{
  "noise_aug": 0.01,
  "num_classes": 4,
  "norm": "batchnorm",
  "stem": "deep",
  "expansion": 4,
  "loss": "cross_entropy",
  "head_dropout": 0.2,
  "init": "kaiming_normal",
  "shampoo_beta": 0.95,
  "epochs": 113.5
}
Rows from block 7, named by matrix and row number. Rows with one number belong to one channel. Each number is 128 + 24 x the weight over its row's rms, rounded and kept within 0 to 255. All counts start at 0. Numbers have three digits each.
# convs0: expand 3x3 conv (model.blocks.7.convs.0.weight, 160x40x3x3), inputs 0-13, a 3x3 kernel for each
# convs1: project pointwise conv (model.blocks.7.convs.1.weight, 40x160x1x1, transposed), outputs 0-39
convs0.33:119118100157117117142159138085137139092120108125145142147131145117084135116107097130096158127121083105104153168176114159111132129154127121128173118133126082150101122137080126127112113134134158129150148134109076109175110125110110162139149159100148152079138120115142119132138126096149160134137149132128111120138133171114131120114138148119075143123150113161105122147130096127142117
convs1.33:130096101121136135147119121150147094109129189130121116106145117164190126139123156123083125118083144086115136140133113152
convs0.34:072123162145170118097158067114147142128139141181121126152153097103116122100118157131198155116120093113135117131097170111126118120146134150143169090144128125125117127144125138148104116146131127155109172133134154141144150091146115122166167132111103136123145150133120136113141146132144105101108122168105117135126129126172125129139124156152144142149155101158146155163107135122104075
convs1.34:112143112148141160128127138094090109112166157121070090110146142145107120127120113163110100168159167142160143125150125120
convs0.35:125126108145130112120175122114170102121154096108084159143121131121152064161153148102095161093137148136151121103138145159169130094109136112120108151122137125104135098137121129111143103153165111147108090114126131091138134094151162148175129138112161120104183125146088142099146118129088140131081118150102103126113141115131118135092136155145102145116071131159103126143117146110112063
convs1.35:117149120097137137100136111121120143129116136108127136138095097118182147097148136081136075162187135124169125112144114126
convs0.36:160143098131092102143126108093130165118097132115101204122127111124119130087161116116140117122138133114121134102108158103133122157116116126152098076162109138098122129127142130120139095147164134115134107186128115098122180093106117167116121113149136101112105124124140119164122124142146079091107151087146124170121144138195069087134154099137125153108159143147127158136154150148128126
convs1.36:145176122110150127083105126156123099126125134067102123106125151132158149077124141150174136110149131130129105123096151114
convs0.37:124125114105120104104104142140146141161087057131119098160128112086114137151127128140107144121089131174081120136132122121176173161057122139134056147114087135142160116129094129153143134147135127096139131114112127160122152090118156121163143141096193151112164116091064110135134150118142147144107101158138152119130164139111140122093123118140139123131112100111156148145190121130166152
convs1.37:125078131118141147113141123116124120174117151157111153136167108113152101104086129103047146123128137127114120129125133156
convs0.38:138106129123155144126099145112162129109123174147125083107163164125122130148118126136150149103121125124152112121134120147130150122160163117142132146119102144144054169132081122115162121110127071135080139083100184091118186107128111142114162101072119124143106147169110089144127120114172141151142149156104151153102109183143146139121133117115136105117130139121165143141124187177135154
convs1.38:165140112119142170137142115119127138155124083105148167087127147114100130146125111078134102116081126094157120100117160119
convs0.39:087180166114105089127147082103162152118134128138127144146131136113154155140094125164106138124132083153135204130146135130118123099117129141139093164157121118129090118110135111124138126130130164106159119120091125100124119165149119165150178097115126093171144150132128155095137098094137150083118098103098154140151138113157133164135136089113096120126114136118127149115107110176132117
convs1.39:098134189130108126102159134113096132132111109145144136135096142111100106173130161133117163103142153144078155135112096140
convs0.40:147141119162101153146186086113080103115142129103130199147140138165164127114149072130150121108139151098129093143126114150092096111109144140106117153160157130145153135137168136096154089162129144161138112113117095167140126126074137125108137148149133115092121109130128146116147121112170136154174153145124131122163164126099144120105068167090141109094107132171118078094113140156120109
convs1.40:145169099147187136101145135128102105127122144093116106112113105130128063132114130176131160104115120162132101143141130116
convs0.41:111094122158097123108148147126139147180139114119096125134103159136130159111093120101166115155120144106145148135118122135166142126135112097111093128154108147137148127186109146123166161112188115149119112139135122130155135111117139167142100135124107097145131136103159157133148115099114142140079164148119154083147141152142105141114119171117125132108120090139101126113151116136111113
convs1.41:127107109135157099124084127096158121110099143125113105141113089138117116150169121073164130142120147127121130106122159187
convs0.42:135144103118119105154164107181149075145127137136122124090129125091138142065110193116072121141109119112093172125137097162091118172132112125104087138174149141098115111094119121166155123100143157107141086092115119188090141130146100141123153111090160113130109122142172125162162146100113150113137142078170118104115129166152161125132158124145144150177113123123130129115128134140141175
convs1.42:134148123117100086120154127163130137111148104127144121105155165123160145107136172169170178133128122145156174137147113137
convs0.43:081156147115092137171107131149137126153111119108129132163137159119079111093105156111141106116130164140136142120161093161107114132122170150114126126110114124177141142126145166124120160126140106144101130115120163118136146153132110132152130105135140116125144122128130098129137103112092086166124177140180175108152176110118145106123136139132161068133116116112106138126147187115172127
convs1.43:142083137081129107108122080093139151141122124165115125127140140157104169141181160124166147127101131139147122140137115102
convs0.44:110171126122151111175123150177104161116169149144117128150136105088151089112150168143121144157122126138117077129072141100097153121098150102121118130119125112152189104101107133115143113164144100110116117114143163156118153135136167121103130100101119129127144170122082153106120134163170149096136137151120112121137145106123121133124150082118087137099139100113171075119153123141139151
convs1.44:098121095154122127141156119114185090135124100157128129075146143139137106156131172140130139172113119124121091141156098121
convs0.45:132121139125139162083119144122108109122165177130127122098133164113125113134113107157148149146105144155135125144139138103147157128141159099164156123128113135145128134101076089140145113129171125105122181131124102101146133070172144113132121111127125174128099128119128078141131158120166158109135166127138100113137148127100133172106086142131136165142149127153135110158137151098140120
convs1.45:138158166088132144066159117105090073150103130152159133119136128113132133129152134133129121149125123088092129151107153122
convs0.46:144140180133149117101147112148105117200102122065124110158116106121096110124121159106112112156112118127174105070106149118129130127117155163120088136107147129146169158130161167136121145122103121111176122110129113144082151083147149124168115167111101134136126135089160116114144124152116130152126141148148118132156136100146131143119118158137141149128159161148127097186141091134160165
convs1.46:135140116115137144155079117140113153119111106118150116149171160092110124143102130148113135114141130132154140191138195120
convs0.47:132138087098119116125113120128140081114157129186105152158138097099150157110141106124132158189132070125163129117133143133123157125163144146114107115161114112143175107101155132141088145123135135146126131133117114107101153143151127185132173147128103114155167123155123166116111167116163159137147116113120145103169138084087114120084147081150142107142157121135103132133131058094138113
convs1.47:090150155104125138135102096104128161104108179136140135125075141137148104127140135135112096164163092129135168116131093117
convs0.48:138086171139142092126122157082143175155120100161104138153128170144116114154114099120136188097132156111094135142123110110169144123120128132134125171133105148110145095124112111137142162173110104109146160111135119108140128144154150109112139122118152200091145132111110134150111113133120155114147114171120169136126117086132118146129127135117123132139148111110135101107115095162102165
convs1.48:100141157126130121132153090127126132104134168168127112109126132164089160148173137169098132096147103170097127113139112147
convs0.49:140111117126157112133124110094108136139122168109229120136135120093120123120103109142082123113118171114137120163091123082129121102148097111136126131144128136134167128128113133128150171133095109080134159118118136105165125095128166114136138114115099164110130124089102175136135124098091144153138133052153095135167122092167089129120098088139102167190087099138136161130137102146089124
convs1.49:113118177070119129116096130145143122137087117156119118164147132132106132149116093152131100150141162112128162122085169137
convs0.50:133123127140126109142152103129104147100110137125161104180089070111143137164058155130099112137115138149090149122100142114124115155140182127146155127144122158124106093173134108138123146115111131121147126117134155117107165114096164142171154141107120111140145135094165109079129151127111177129094142085150113063101126137151136146117148157103129127145113144172128139131128106111103095
convs1.50:136142142141122087142123168151076129108126146146133137138068147109136118146131137121133130103187079146113106104158140145
convs0.51:126069140134116140135139104128112097149134124107101124108134133155110136153130143142137124139112136116171170162137123124117126133138114126125139156111187152125134094166120099102138172146137138132172141140122126112157162115134188105127126168149103138150140110119128104126146175146158165086190111161116114121147131108138126127143129148131068166110220130149144140143191145140101155
convs1.51:196145143127143117103090118106145139166109097143121111156120096127145134130172124127119099144155099092133093139162149128
convs0.52:144158102123105116067121166116148120123102157143131089155137120088139109120139161113101125112122129127149116094144147116135150079130122132108106161161134149132133132141149152146070145126081139104094144146160116123168154131107114098131137143140090146104124078090148110162120136157136136059135102106154124166137146143111159176104154133164160097102140114094158166123134130130175122
convs1.52:130115139102117104117149163173157107090108124131090159142109131117179159101142141121135121104171134101109149147142090152
convs0.53:161084092113112124158118160150112151118134162137147141151154113148092108132110129175133125117089136132101126143140120167129143112131119139120130126142125155145155158141091091133130082168145118169100119132143121108146121168156168110074127144135143114150153105126130118076166133112152086113136130093184119130129146111117123103141145123129144115157097068150112099140162151107146133
convs1.53:087116149139129123121115111157107111107113152157135139118102131152119170169140148096110146123068099128167080157130119134
convs0.54:118143108128131163113090120182099141113113109101163136161104147157160170127163142111113131135152121151130099177140152150152112154130080127119126104161137103156136140122084136125148151131097140114135072134140117152180185120135145123135136116146154097133130135099154090119134105119127124155174128141110167148084123125074118165143162098120129124113111114127143160151126179117121154
convs1.54:160118113135155165090115130114108143120123162094161133090140116113122108114163159118116140175146170114151130116124083093
convs0.55:125167078145107149101145101122132123145114096131113126074107141101101133105090093111099089143117140145111122085074150079123157156167188144155153083129111154124140149093135120122140146166137102142135106165128118117149140123094116118110136118141113152137069165086167151122113104132089178145135126126141137111150145125127144077154099133141111122129123116128127104169151096145130108
convs1.55:137132161142133084117092159129143108130107092141156095133078162151105155153150102111143083119096147132131118119105113102
convs0.56:141129121108131148120109113153128130121121111090149140150107075100143124149075110154134154108144149119131130110139141124123127149116130184130100155138122107116154072125169140134150151107112103114132143122128098132180138135100150143139127119112146105104135136131126132130117128097160127177163118105138084141116102155133143092112127185130123129160153150113115110131151098159142094
convs1.56:143153175130159108141118130150113137124189140161103143138114132139108143124081161125128146080145082129120109110162108128
convs0.57:158118150099099117119136139113148109149101112153130178112106127079145162197135149152167125149114130143118121109131109129105179117124079106128116133099125149121107109125095132084157147108110145127069151108116149105141100128152100142129088164151145131149181142097116130124124165150154130115097108147125126112154157114075120098165102098175126164158104110114077145153133153168156099
convs1.57:118120116111095190127155134148106132147107132128096097110133106178100160105136145156131094110099168137097134130135158142
convs0.58:129113154135122162112129112106134138101114119103115138144171145145093130124105132074151175136126148173108117146135061126159108116100130123143040119141111117138193146144079162107152110149125125097068123106131176125109106137121145130089106108123126138178141128119094140169142102120160124121119138118147135129105130080177146112117146137147094121143156121123146082090128147115105134
convs1.58:140133148112081110123092140176118174173108121154126108097097083140103162132110133121128102147104120165127129151118122135
convs0.59:115123116142146128131122135069120129121089083140134150144122142121097098143167085113129117143162113088108119107122122144109119175117080147128116124150177109114130074117132089110167134086139076141106149130163131148115170153115120106120151118159146123144139101104159122125100124138144109106099180116116118122133141072120114138115082145117121100101143134134126146123087138128163135
convs1.59:133121162135123154161150156164161125194133110139148129148138136097105109073106084131144140124126106139129100107108127154
convs0.60:104135123155151116151146118089128145096123125128076115073079158135120113129115125146129123128168154114144172166119096097169125149103117141152147129172111107122108088118139128113144123113126144132155124124081107046139087097142130154152151131158108100099130081082161131169138161073097139100144136110088138128155148117121098108139122137099142164146104117099099151103135125142134128
convs1.60:149152156130122127118113146070115118140158121154145114131158118098084141145136112190169129140128105136137086142140135088
convs0.61:104110164131131149138132124122120153131123140155128120115102104074103152134150125153086174112138100181136123122148140113131138150105149132129175164119096089114131149148137137170130136083121161124113068149099117138114151188128118125135135122126111109120140113117090154134137165154157143098143105142118088123148170194098119127135078184162114112078149090068157139114144168120149133
convs1.61:131105145100129110159125155108167156154164120164130123124170099132116126104065130148144153119112130144109085089121110127
convs0.62:085129109144107156119161107146133094116135140113132129098123146129148137138179113119123156113170205140144093106140105088117121158130116135120104121136093118180113129152144140133093131135150142114165100123071150096153114122139129158146102135131110122138165154113166112092147137109115136104138161119096161118119099108148141138133118121114136122173115114087115164141136070105113124
convs1.62:107142150104158149060118122139109112149125117108172116103101143090102138141118128109148155132178142134144162093114132143
convs0.63:127139097131177124104101110139132123113109138088098135114163143140127100144126087116119127140091149119142125125158129103144136112117130108123160117142105170138153092157130095108103120158136088131128126141097110121146155122142108151111138128096168162100127119154133133132147142172133145111106134061157149149077153116081144143134165095088162112128140162154143135121086142151124126
convs1.63:121119169121151122146151126090161156157134135086115135102090130146137123121139119151156133090108100126136107166193107116
convs0.64:144104147125116100127157120094132114171119144096123111141120118141113122131140115125060148172128197116115122175145101129147146138143131098130146170138099120162117122128093129104168150135121134109127146126094125158146148107116117130151099155085167096157187139111128129098124135093133131149101116088145073094094139107139124162125148125115110154136140122096135130159130158176107122
convs1.64:085167153127110128156134166164158126124120116118108134144127140151114169134133105170134079137124127105095106085086132135
convs0.65:163105129145105161121079113123121156143168156144157084135135154140130135123110163104178127121148154170144123154133144110110189126138125080097167169140135129142108088160178135159101173119135108131148151142103155107083095112120114099122137120147089122139120105159151179114120120140148148131110119147137122161125088098147073123106148139114131115142171136111144144103137113128111140
convs1.65:143157122147111106064117152121157097150147131151099126150144103128134117113092148119127161127127105094130150130128101195
convs0.66:086103150189137144153142164130132139138150126131128146160136123137133144094145137109114183089173171121135122111121130149135130148143120113153118128080115169110133149096152117121134131159143136122130110170099139101097135172137125163118109168113140142125118149180151147096140144075150110132123143114130099139134141130106087138115113152138110116124168134111148125131151130135098133
convs1.66:117106152121118106141085127123170157145057120120117130144116092108129146141155128157140121175114154112145130136150084103
convs0.67:107152107124126108111148141084162092111154099087126120116122146134128114093159140117092146152133108085134122112160093115106140155108153136105148091137103118132154145131110126142104080120165119147116119098132126089132174166139096124138101154138142166147118144134148133149142099111143127101115138108123164093133123127073143186175153107119153101109113114179147150156112129115087123
convs1.67:171137087123137148087123121106142087108157141113123185125127129112126131166126175158151160157166110130118140142142138136
convs0.68:140099142205120126165107170109128131113107151130155124112177142116132118224086129114139143141165154122112118136113122100086168158140155115107117150094100131145119156121120103106163133175134147129124125125108127145116142151097159149117088156156110123115141136143123087119121139131164123119147151136101171170169128145097071111100135136116129154083130155084112139104158167145141144
convs1.68:098105123137105143133188148114097111112147169105166119107106128135123077122129139139130143104156140160135168124125091093
convs0.69:111168139099155138146088074155111150106141110146126132135135139147120108139138142135140117146098165120108139141119150179130109161117151115067120102129114143154161152140142140126094133123142164120075118146144099129106120140102141106147130115127188105086169174127119176099137100112160098109115150124122130143138082083128152086079142191130116078125123117138146143140122138116125132
convs1.69:110158109139163040134139107131146141116129123142158137131146126148113111137110107085137140103110137080108118111122097153
convs0.70:127111120114119153089135145129126133171090117186145143130144105162156138135116092166141134147158136129103165143183115141105080100181151131155139125129099146116135114144121136157110111144104149130135151117074113133154119137131127104142124095099102139116131161132138122149130147144118156138154154137146145118168113114155125152095129156104128141142092144126102120120124118151150099
convs1.70:171169130141114114133147137086162123106125118162173130101156139133142102169132138142168141138123124138163088122087115149
convs0.71:085135154130142124134139116171152181158139119090120141125126103135121154126120147124137168127120183144140112135131055144159105139156156121112089157093098109148157093155144164166111157108130168124116135151117105133175165130136133131142124143123090108128107094141146127144132096137116118141148152139139075102075147126142143152158095095127133145114116081134148132173127063098122129
convs1.71:145104073122121133071108127085115124152169126172099129123152110154124111121087120122113139100158147114141131111102130098
convs0.72:150102117106166094094127143139128082124131115172134103135137135107118107177166090140102076126133107173111137064104162159144132158153091129115135134123146158125108129127126083128183120117161151126122077148142135125133113117134142133145078146119158135132142117150174152123130168108142159116150162117106126180112111142141180148152127154132142120127165119071113128113072163144078141
convs1.72:138137080146138129088096120114109123082160132129103113142155129144084147079130156132105139111107115097127113129172135166
convs0.73:075189116113171140142171114190102084130085148104144151139124150123083145104146119146136157142100137137124097112130155132103116147149131122139135129109147123133141129133112162145107108145130111109176111121158146168101148132064153169145122089138103138128126110162139099103057142167148194146150117081120143087142141154136126085109119125122093182088137104122120148168139156119134113
convs1.73:118117115135148152113120117148117167146134100123079172142167125102101129142156138150089144122101116155176105135169098144
convs0.74:109144109152131157120142119099088145163140140143107106125135089103124129151141179132113191131143082124141123125114105133110114133127076120135149131131105139193107151142093156156085170109098139149152097131129150126139155102132144138098150161128123171119138145073154129137120122159140157082109099075128107136133153136129148151150130092168125119108148108143157143090125090125112116
convs1.74:104128139117089113095145139109123092119153133149121130125170142151159149124132103124125147144139099193138175173110161135
convs0.75:102121146129180120136145147123132112146099118113129157122137111063134115101140151140137141106133127112113130105187148117152145129135131135153147085120152152122122116134129146121082148144080167146091126143128167150085187103144113120115138120165118147104075138135112096110106113126156126098145104124109143104148123142125122146140108162127135139117152101143159139082115161098110095
convs1.75:126126132157137095150094152131119175131133158151135126123105085165093142160136118112104080157129170128099144151117113100
convs0.76:099150137092120110121145099102112117130128166126135138086155126089178147199120111120114160128151132091157114130099139172157150105071095102151114150109124173128106111134133143126125090093099076058148119092098091120099107114139104115100096134158146135101172143117143109148099146119139178142106142097096125143119140137122137126148148111127144133085142150114140080155127126133143137
convs1.76:091118106110118155136112117104130132153140160098129102143126153133139140171082091107131101163104130110145082144134158082
convs0.77:118085122142131114149091076152135144110128183113117135135121129144136146163160119114144164102159105151143104160099096131129145153121121129127099112131103092117122117145127138098132127127155142119135112128200183122120137112158140159096126152182164096099147120178111120098161132127116126132115151143118134129094126133141123102149150139129143119147164137147123108143145137147113132
convs1.77:130121143129114142131117102103140170122111167134102138179099138123126145162151087081149099169152135121124110139109177131
convs0.78:121100154119126133118156170112166125136139138117094157135126078118157124113122098123110135175117089188098141121124143119128187111128170097109108103116166165088160143112113160129098168120082132113085123141173091083091146096138170115083133135143126126154125129147134111128122156154118138146125128116105092110147129099114134161111111100138155122149158132128129143167133149192156127
convs1.78:065124146129105128102098118101130136153091161123141098145124136143110113123172093136179141139099154131130130121166135093
convs0.79:139142129101172130115130151139125118133119179141074082100138146183142171153134086112136123120125151152121100104120147148126125116125123073086130126167117125141128160129124145133114107150084085123126130143130136151119147111129125153113096174100154132129130135134142110160116197079135087131156160127146149131156116160117115173170102148098159130101108129148178141143102132071167097
convs1.79:095119121096133138155171077140113117149129118137139105097135122112193090135109090105143135109147094156115145118123155120
convs0.80:109120111152119148137104130133134087140109141109145145149116175128133108137126127162119111143174074147148143103126125134078097126111153130121113141131188129129098154117077134092113144137124154103097107121147149121144161120077174136143126117142108157141088130108130112113112162140083090141145136133161140110099127102104122160119155150163136100121106120123101077130125101093128144
convs1.80:122127082155118088173126164110126115063123130160168170117146129139095108096129119127114148104113132144131115147132134104
convs0.81:138110154111158112130132131094140132093145085112102140101130095095117151145134070173165135119122122077096147116132155114132126130099136140107136106109110108173144146154108135142115123119079134088140108150116106144091158142147128116140092144112138128127118101128130144166093132165140129133114103176124136120139122134168141088133102139129162120061133166133135123174167133136115138
convs1.81:099107157173131143114126088117174135129160094111110119129084169130161163103157166116145125138111117138123092120115126141
convs0.82:147122116120132143098092127177140119133089089124123137162136130142088131092120131134153106134119111115099138115120188120127124144129138102135119094125142129174147099162155136138104188120142141090141077123136086143134132124116134101127163114159129132180127104121089099116128152127150116122136123116130134116147133111148178131130174151143108164128136102138143145128145138104121115
convs1.82:142094159093135144157073177097125163130128124121127113144149127129100159124157115158135079153091138119144153133153131119
convs0.83:131122138146118164072101151140122166105140138107149110103100113141124127121149101155107144125098135122103191122128125142104126089156140131163112153133112137098142157166136174130177113103146077130129120119150108142136148134161121125101158131110088126125116197159192127110091087063136179159166133128086140165084127163125145163121134128142108106136135111131165090081137087164140115
convs1.83:145129093144150087128110120104094101100142151139122125146150153099122115168187140143142151098121126091097148148090123138
convs0.84:116159116113163156116091137118135066110151124117124146099138117136122110117129134126164158123171104124119153146128069122127122126164139103110091127130116115105152186126130119116138120097150095185120110098094131094164171132076108123119118150101119168095110112118156091162142113086129092142099089160128134094170148109168103095123099139108190166146087134124120153122105130121088142
convs1.84:132105148127099081140129141097161108118161133135088154103125178154137098176104130121146130157115153146123136174149124117
convs0.85:115144131162147151106124160140123157120137145125142087100133130115095104162130135111096111106130103101154133122154108146131099142157101124124143189110115092152094145082108130152068151185151130140155162145128081102154107153107115114091108107112110139120116105119145121148148169089155118143085115162132145130125130120136135163124155154137102136156118133110127152120122090123146126
convs1.85:169120097126125129089115155129160134111160120136155160105165150122101139107102120132158107105116118150096098092133184111
convs0.86:134128088117123109160106105088130118123099071150091123119118074125097099168130137133115106170117158168128136125126141145149114117152105127140143174135132105070156117113149150151163121086112130112149168160137138112122172178108149110135144098138131136141168126137145093116097139112087112107131117159118123158156138142132130163139137073121117131113135105107060120155115128174116132
convs1.86:106091128172140170137157160062113127111111104162122115136144122121107094121118134167140131117167111101140113140118160117
convs0.87:169071136166134136111100116182152100145136143137122149097158130160135088132130153102118131113159136139089138151129117138120118160141124136133124122155095126159119107138140129105136137112148130132132107143136145090134139182159170113113127173176138118180114111126120146120108096102132153170107134180149134140120126117148123182105134113152099129115154189131139113125117123124145148
convs1.87:085110179131138126121146164119133155123121164119140127093164152108151163126148107139131108159125105153077147161114124095
convs0.88:109123104085171092091107129122139092168091116149128129127113175111157127100084124138137118140115106103127100115090137103145139070122160150114070173135181105123108167104144104151118109105148085147163134122128067111095147125139120168143143116119106138117125148107125110128143135178127100125100157135144145167112154108134081149100121120128146163126096155122114118131174126143110123
convs1.88:124159141129132082140138136123156113128136114099134131088150110114119090109153143084144152115088163178126163120084116106
convs0.89:121179119135134134162136127119153188115073137147143097150187105121143101132107164134134169084155164117122106136115176118094132122097135131152134164094082139135135137136138161104153124130151179112114142161178141134106184123168112100119078117100134133135055152141176120104148112112152120129141142157055131124147147139145111131117105086135103145090123082137119120161130136125126128
convs1.89:123112150084145153129147142127101066111109146135065102113152142094126136101127120140079143127106124117142142122152135160
convs0.90:099127123136123118139124126145087139100133106140150096105126087160151145134076144115147134112121120124090133101100139154143140101131119113135132128132144127114137123148111119108107155162118108071132146112146122071146104113154125123168146108101090074110165087113137170168150114157163141136160170114138098113138114098096126113138152119133126148190094110082132111138124141133098115
convs1.90:109123157150116154162128127121159106144140123119119092084160116151154127119113110123095152186100097157129113176124157135
convs0.91:103128112123085130161126128139134151106073143133151094119133125147108136179103069149135148126160134111140139133131150119163126127108109142144101156131119121155138139139110153150142120116143123084151112111105084159147121139157145164126135130118139129143093179133133105112108153137097157166107150162125126114153108101125123139097111109100131145150125156129149119151155150171128162
convs1.91:140132132131094111077094104117117110132109124141101161129128082126154076127179081126123148114113148160123159135146139132
convs0.92:111111108115151093093109136152111120091125121128179157070136126142161139149091126112143083139130097100127138184129121133121139104132113130162124164135080126125094132143097145096128170092120141108117127127158163105111152114132146111123116144136163147115115129107109183163123141153139120136099109134127141153129137120162124146115135142102133140085132108145122164118136126102128107
convs1.92:119152120104146133158148156089136116121105159131150066129096137113107085111151118085130142151131129104167127122157160102
convs0.93:147093113103140137106124140117107166155127127163174119131103106134175146136170174124112169136151122085112112173143101136130140140143148159149148095128104116139135109137131123163107122136112106111126132129087081170147102123185124152133101150143104112180095092142122141108130113141168082125132125096111125128106099136129112136099123136123119110096143153124103120098096102191091108
convs1.93:127076146157158135137153126125134153112184126101153150153125137126122157128115115162119147138115098130178069100142121130
convs0.94:116124157133131156128093100123101101136084183138156106126134150128144141122154096115143134141106175120119100068107143104085144176118127112079127107139129117084130116114160105117152155128148133091148134129095113115128164097118125144124111124205134089133116126131155142141115126122132140217121174152104157101124048114133138128165149120123093115096143102131171131100127126165115120
convs1.94:161137138144152112153169147110100132156121131125118084160143109108127119201162136117152115102130163114143161120113120103
convs0.95:136153139155135092118112140116108144159137131156109134138117136142141123115114138192122150128095144099073143136121126120118143052139144082097154152122124124190137134128081098119159132097134153107118135103142114138076119120115129107135120147148132132096122175135124137158151131122148108098147117123160119147109115172133160128131127137089129148150116171101201177106115144182144107
convs1.95:140127177147177133123140148116116121095136122153098143146145171124127096119113131140103090136103164099160097088137133093
convs0.96:142116118101148165134131098120125113084142116115155098141117097154109125110107140149089102140143127080167124125153145116130108115131123146146107077113153176093122105157152137141101124162119171093113142093107092148138125116156162117176143110121142124085136133127119140122109131117142095099144155112154152114176160152148126185103124122153112120091143125133106162113181134119127113
convs1.96:114136128091132124086180149101142123114096110152114120145173131127117128097129119102144151112131156094124120072151103168
convs0.97:174120095141099110108104089075155130109134123120127100075114112136123104135128101118135122126142142160116127108143176103122112156111166129139092118173122157147108137125127092082130117118125118129127152130110093126131074111151087143132126151135131150100061117117146122103114123154176137147166134112145101113114137125137146158190125100136085094138130154118130127101109172128094190
convs1.97:106135131122139153089119131137125133105156124118126120111090163091135141090104167138144174133153165089178121160131100119
convs0.98:076115124180140110144100151149093151160113143148151104112118120139151089123155118127146149121122163124123167144161131144130127102126112126144080121148160150145149148117209132103176107119143121100155132134118065103135101155100160123110154163091162149117106144132111111179082160145149118109108142144101098159119099140141139158143134109116152112107159140166140170126133124125161138
convs1.98:133109148137195159109096101142101128112154158084080144113133082134150130123109099142130128142132119140130152151164119133
convs0.99:107145115121140127093103172162158138158121139122113134102183148132112141093106104126104121110130171116109123156181118178099110162116124094141119145133135163088172104144159111139153176135113145125109132108170132154144112156121126114120161082119167124122154145117089110158108124157142110127146125144146148123169162111111116160132118134139112095074104131147110125142119118094134166
convs1.99:144136148161159111077133147167087105108148109176140128126090132133103125119102136126183123144154146153113117115164130120
convs0.100:131133093120137117141089119140124099141133152089141153142144141107130103117158118092138137136117145113164130162128136124161126104133145141138117155144149112131095114105131133156092174149147083118148120118147112170131137160155129139103146112104128116108132120132047097092147097099121133133146089117137124121151110213140097134079161141120105170156130138109175130144139137125176122
convs1.100:133149139174126128121150168145142153129146171114111114093129138187083111164121141123146117157114132094093147149119145104
convs0.101:134103115115136125100157114164107130091147093160089160120106127115114143120126151105109123144123098136112116144092131104135138127124154115161072146076136144145146122153144136157131158093132083102120122154171165150151151120164116113130150134121161099161164102116113158087130114131149103134074122167116119118127104123088111119113132139145100111103134134153158128139124144120177128
convs1.101:114107144121106136128138150133128097143153131098134123113093136151119175086141119159169083125090117075137149113144086126
convs0.102:122114125125074122148154114151147078121125150123116137117159080145130116130138155123091134107108121085107127143107126098165094074144130095103132132190112094102171126143106133119152092127146121119141157128132149094154110155156129087146119167125114142112101165126120138142140157122106123136136145157102163131125124139096118142129122120169113103157140147121128153128096110128102135
convs1.102:145125107149176079147150133124133118140148127105124159116131150090105105144126179194126168129151118148150123125108117131
convs0.103:115154131105142108136095115124099131090112130125116163184082110175135125137087147136177077077140097117118149117135094186129113115152167163130129126120124135146150107152146115153144130087089142125138062157159131118115101122119147162142151121141106169142137136164143148137097128151128161058142125137126155139136107123111077165129122116120157105111134152109145159161150127108103124
convs1.103:102160125143080070118128149130112158120123115142113123090102149115120138087173133159123114127131160160089107136120157145
convs0.104:136182126136115158141148109127115108135145167144126146158104128155182145135116101095142111146109158154134148114144083145173149157134120172137090111146132100129104133119119154134083119154180116122106117138127169151125105135125147116131082115144113068162109114159174125156103115169111114134100150086183098186131136139107084155114148092113148117107096141144154112122120136176105106
convs1.104:096152138145131117159107101110158130104118093126164150156168114104106145099110151133169137093121120143171107109086144110
convs0.105:144127152117115096118165141133127129110139143091118133103137178115114126087081138143120121126154170133160116096145093104134114101143153096113131113139150105157117105138101156094111148125117141170144150112154151083124126156123186115151067137124127143076137091108145094123098096164135109147139129117141127121155155107118147132148081127127116111146076123092153103081115110145132101
convs1.105:112132163125125163129171100129133118093114117117102147124113146154166112087131109148115127139111127103119162167119058152
convs0.106:149077111187144150087153167103130117138114152109123134144128151121133099151120127096119070139109148121115105132103114124104143106082133132153140111110104166131122165143122081103101113178143125129106119137093121128140102107156133098142140143130120117127152169069144088119105099140105151137126104131144170142177103099088092131153119145132150112123122146151098140162145125125125175
convs1.106:141131129126094111167116136122076111164141097142108137100141143148113094119145145160153149097125097145105101172144092099
convs0.107:149153127174156108096109122116148096112132163131093115145139148135144113083121159139108117153129097144126138173111099128124111161087131144152128137112151091120136138130121126132117111150110119109084122133127129083086111109131154089114112143136073141114138156129098117113135164149171123138093096154096140144104106139067142136134125124130128104126129078134164133138115112134127167
convs1.107:101088108135123118145136151099132140142145132112158115146119139167135166124185135107190141100105166135130117111170135141
convs0.108:120127063114155125108100143098128131110104138112114119120112155123123149108093130136142123152141135102148152091104162096137122119120132151107140086133137094147090106135148176158175146091122120105094181131158132120126128162111100158120131123150121145091122118155125149134104110148122114165173166093138169133090110123130139129115168157106130121124151143119129179133095134109143131
convs1.108:130084147134152123110088125090155130102152160167142114155131116128142151132101115138159160128077086134123119149104135088
convs0.109:141116128125117140080081142180138126146151172099155103126121112098094147154140153168129117155135134135170116102099114125164156135139151108108118131115113113140136147101137124153118130151079153129124156124112155150120138108138127173132109127143129176107127109156100145152109086113144086116124138103139149150170068117158091102198117102117095154093111126120128162147125149129138102
convs1.109:130115135078108112098110130150131153082141149150142129142101125175114097162136122140117188140125094136145085141103127117
convs0.110:122104116086171141101149075131148093116115112113119165121172125147122137102108142132123124133128139134156178150080111120134133096128138095144093119088136110157147123126124106155111094175123159128082133126130107081154149127128137127106108118159122117150156104117114079090132126115124119118134157136098119140093169151117143144173115114126177127106103113108124145120173073110139109
convs1.110:112116133086133110143121161161160190166127135162157127144139138142148137144122158108136161124125171130111130143077156136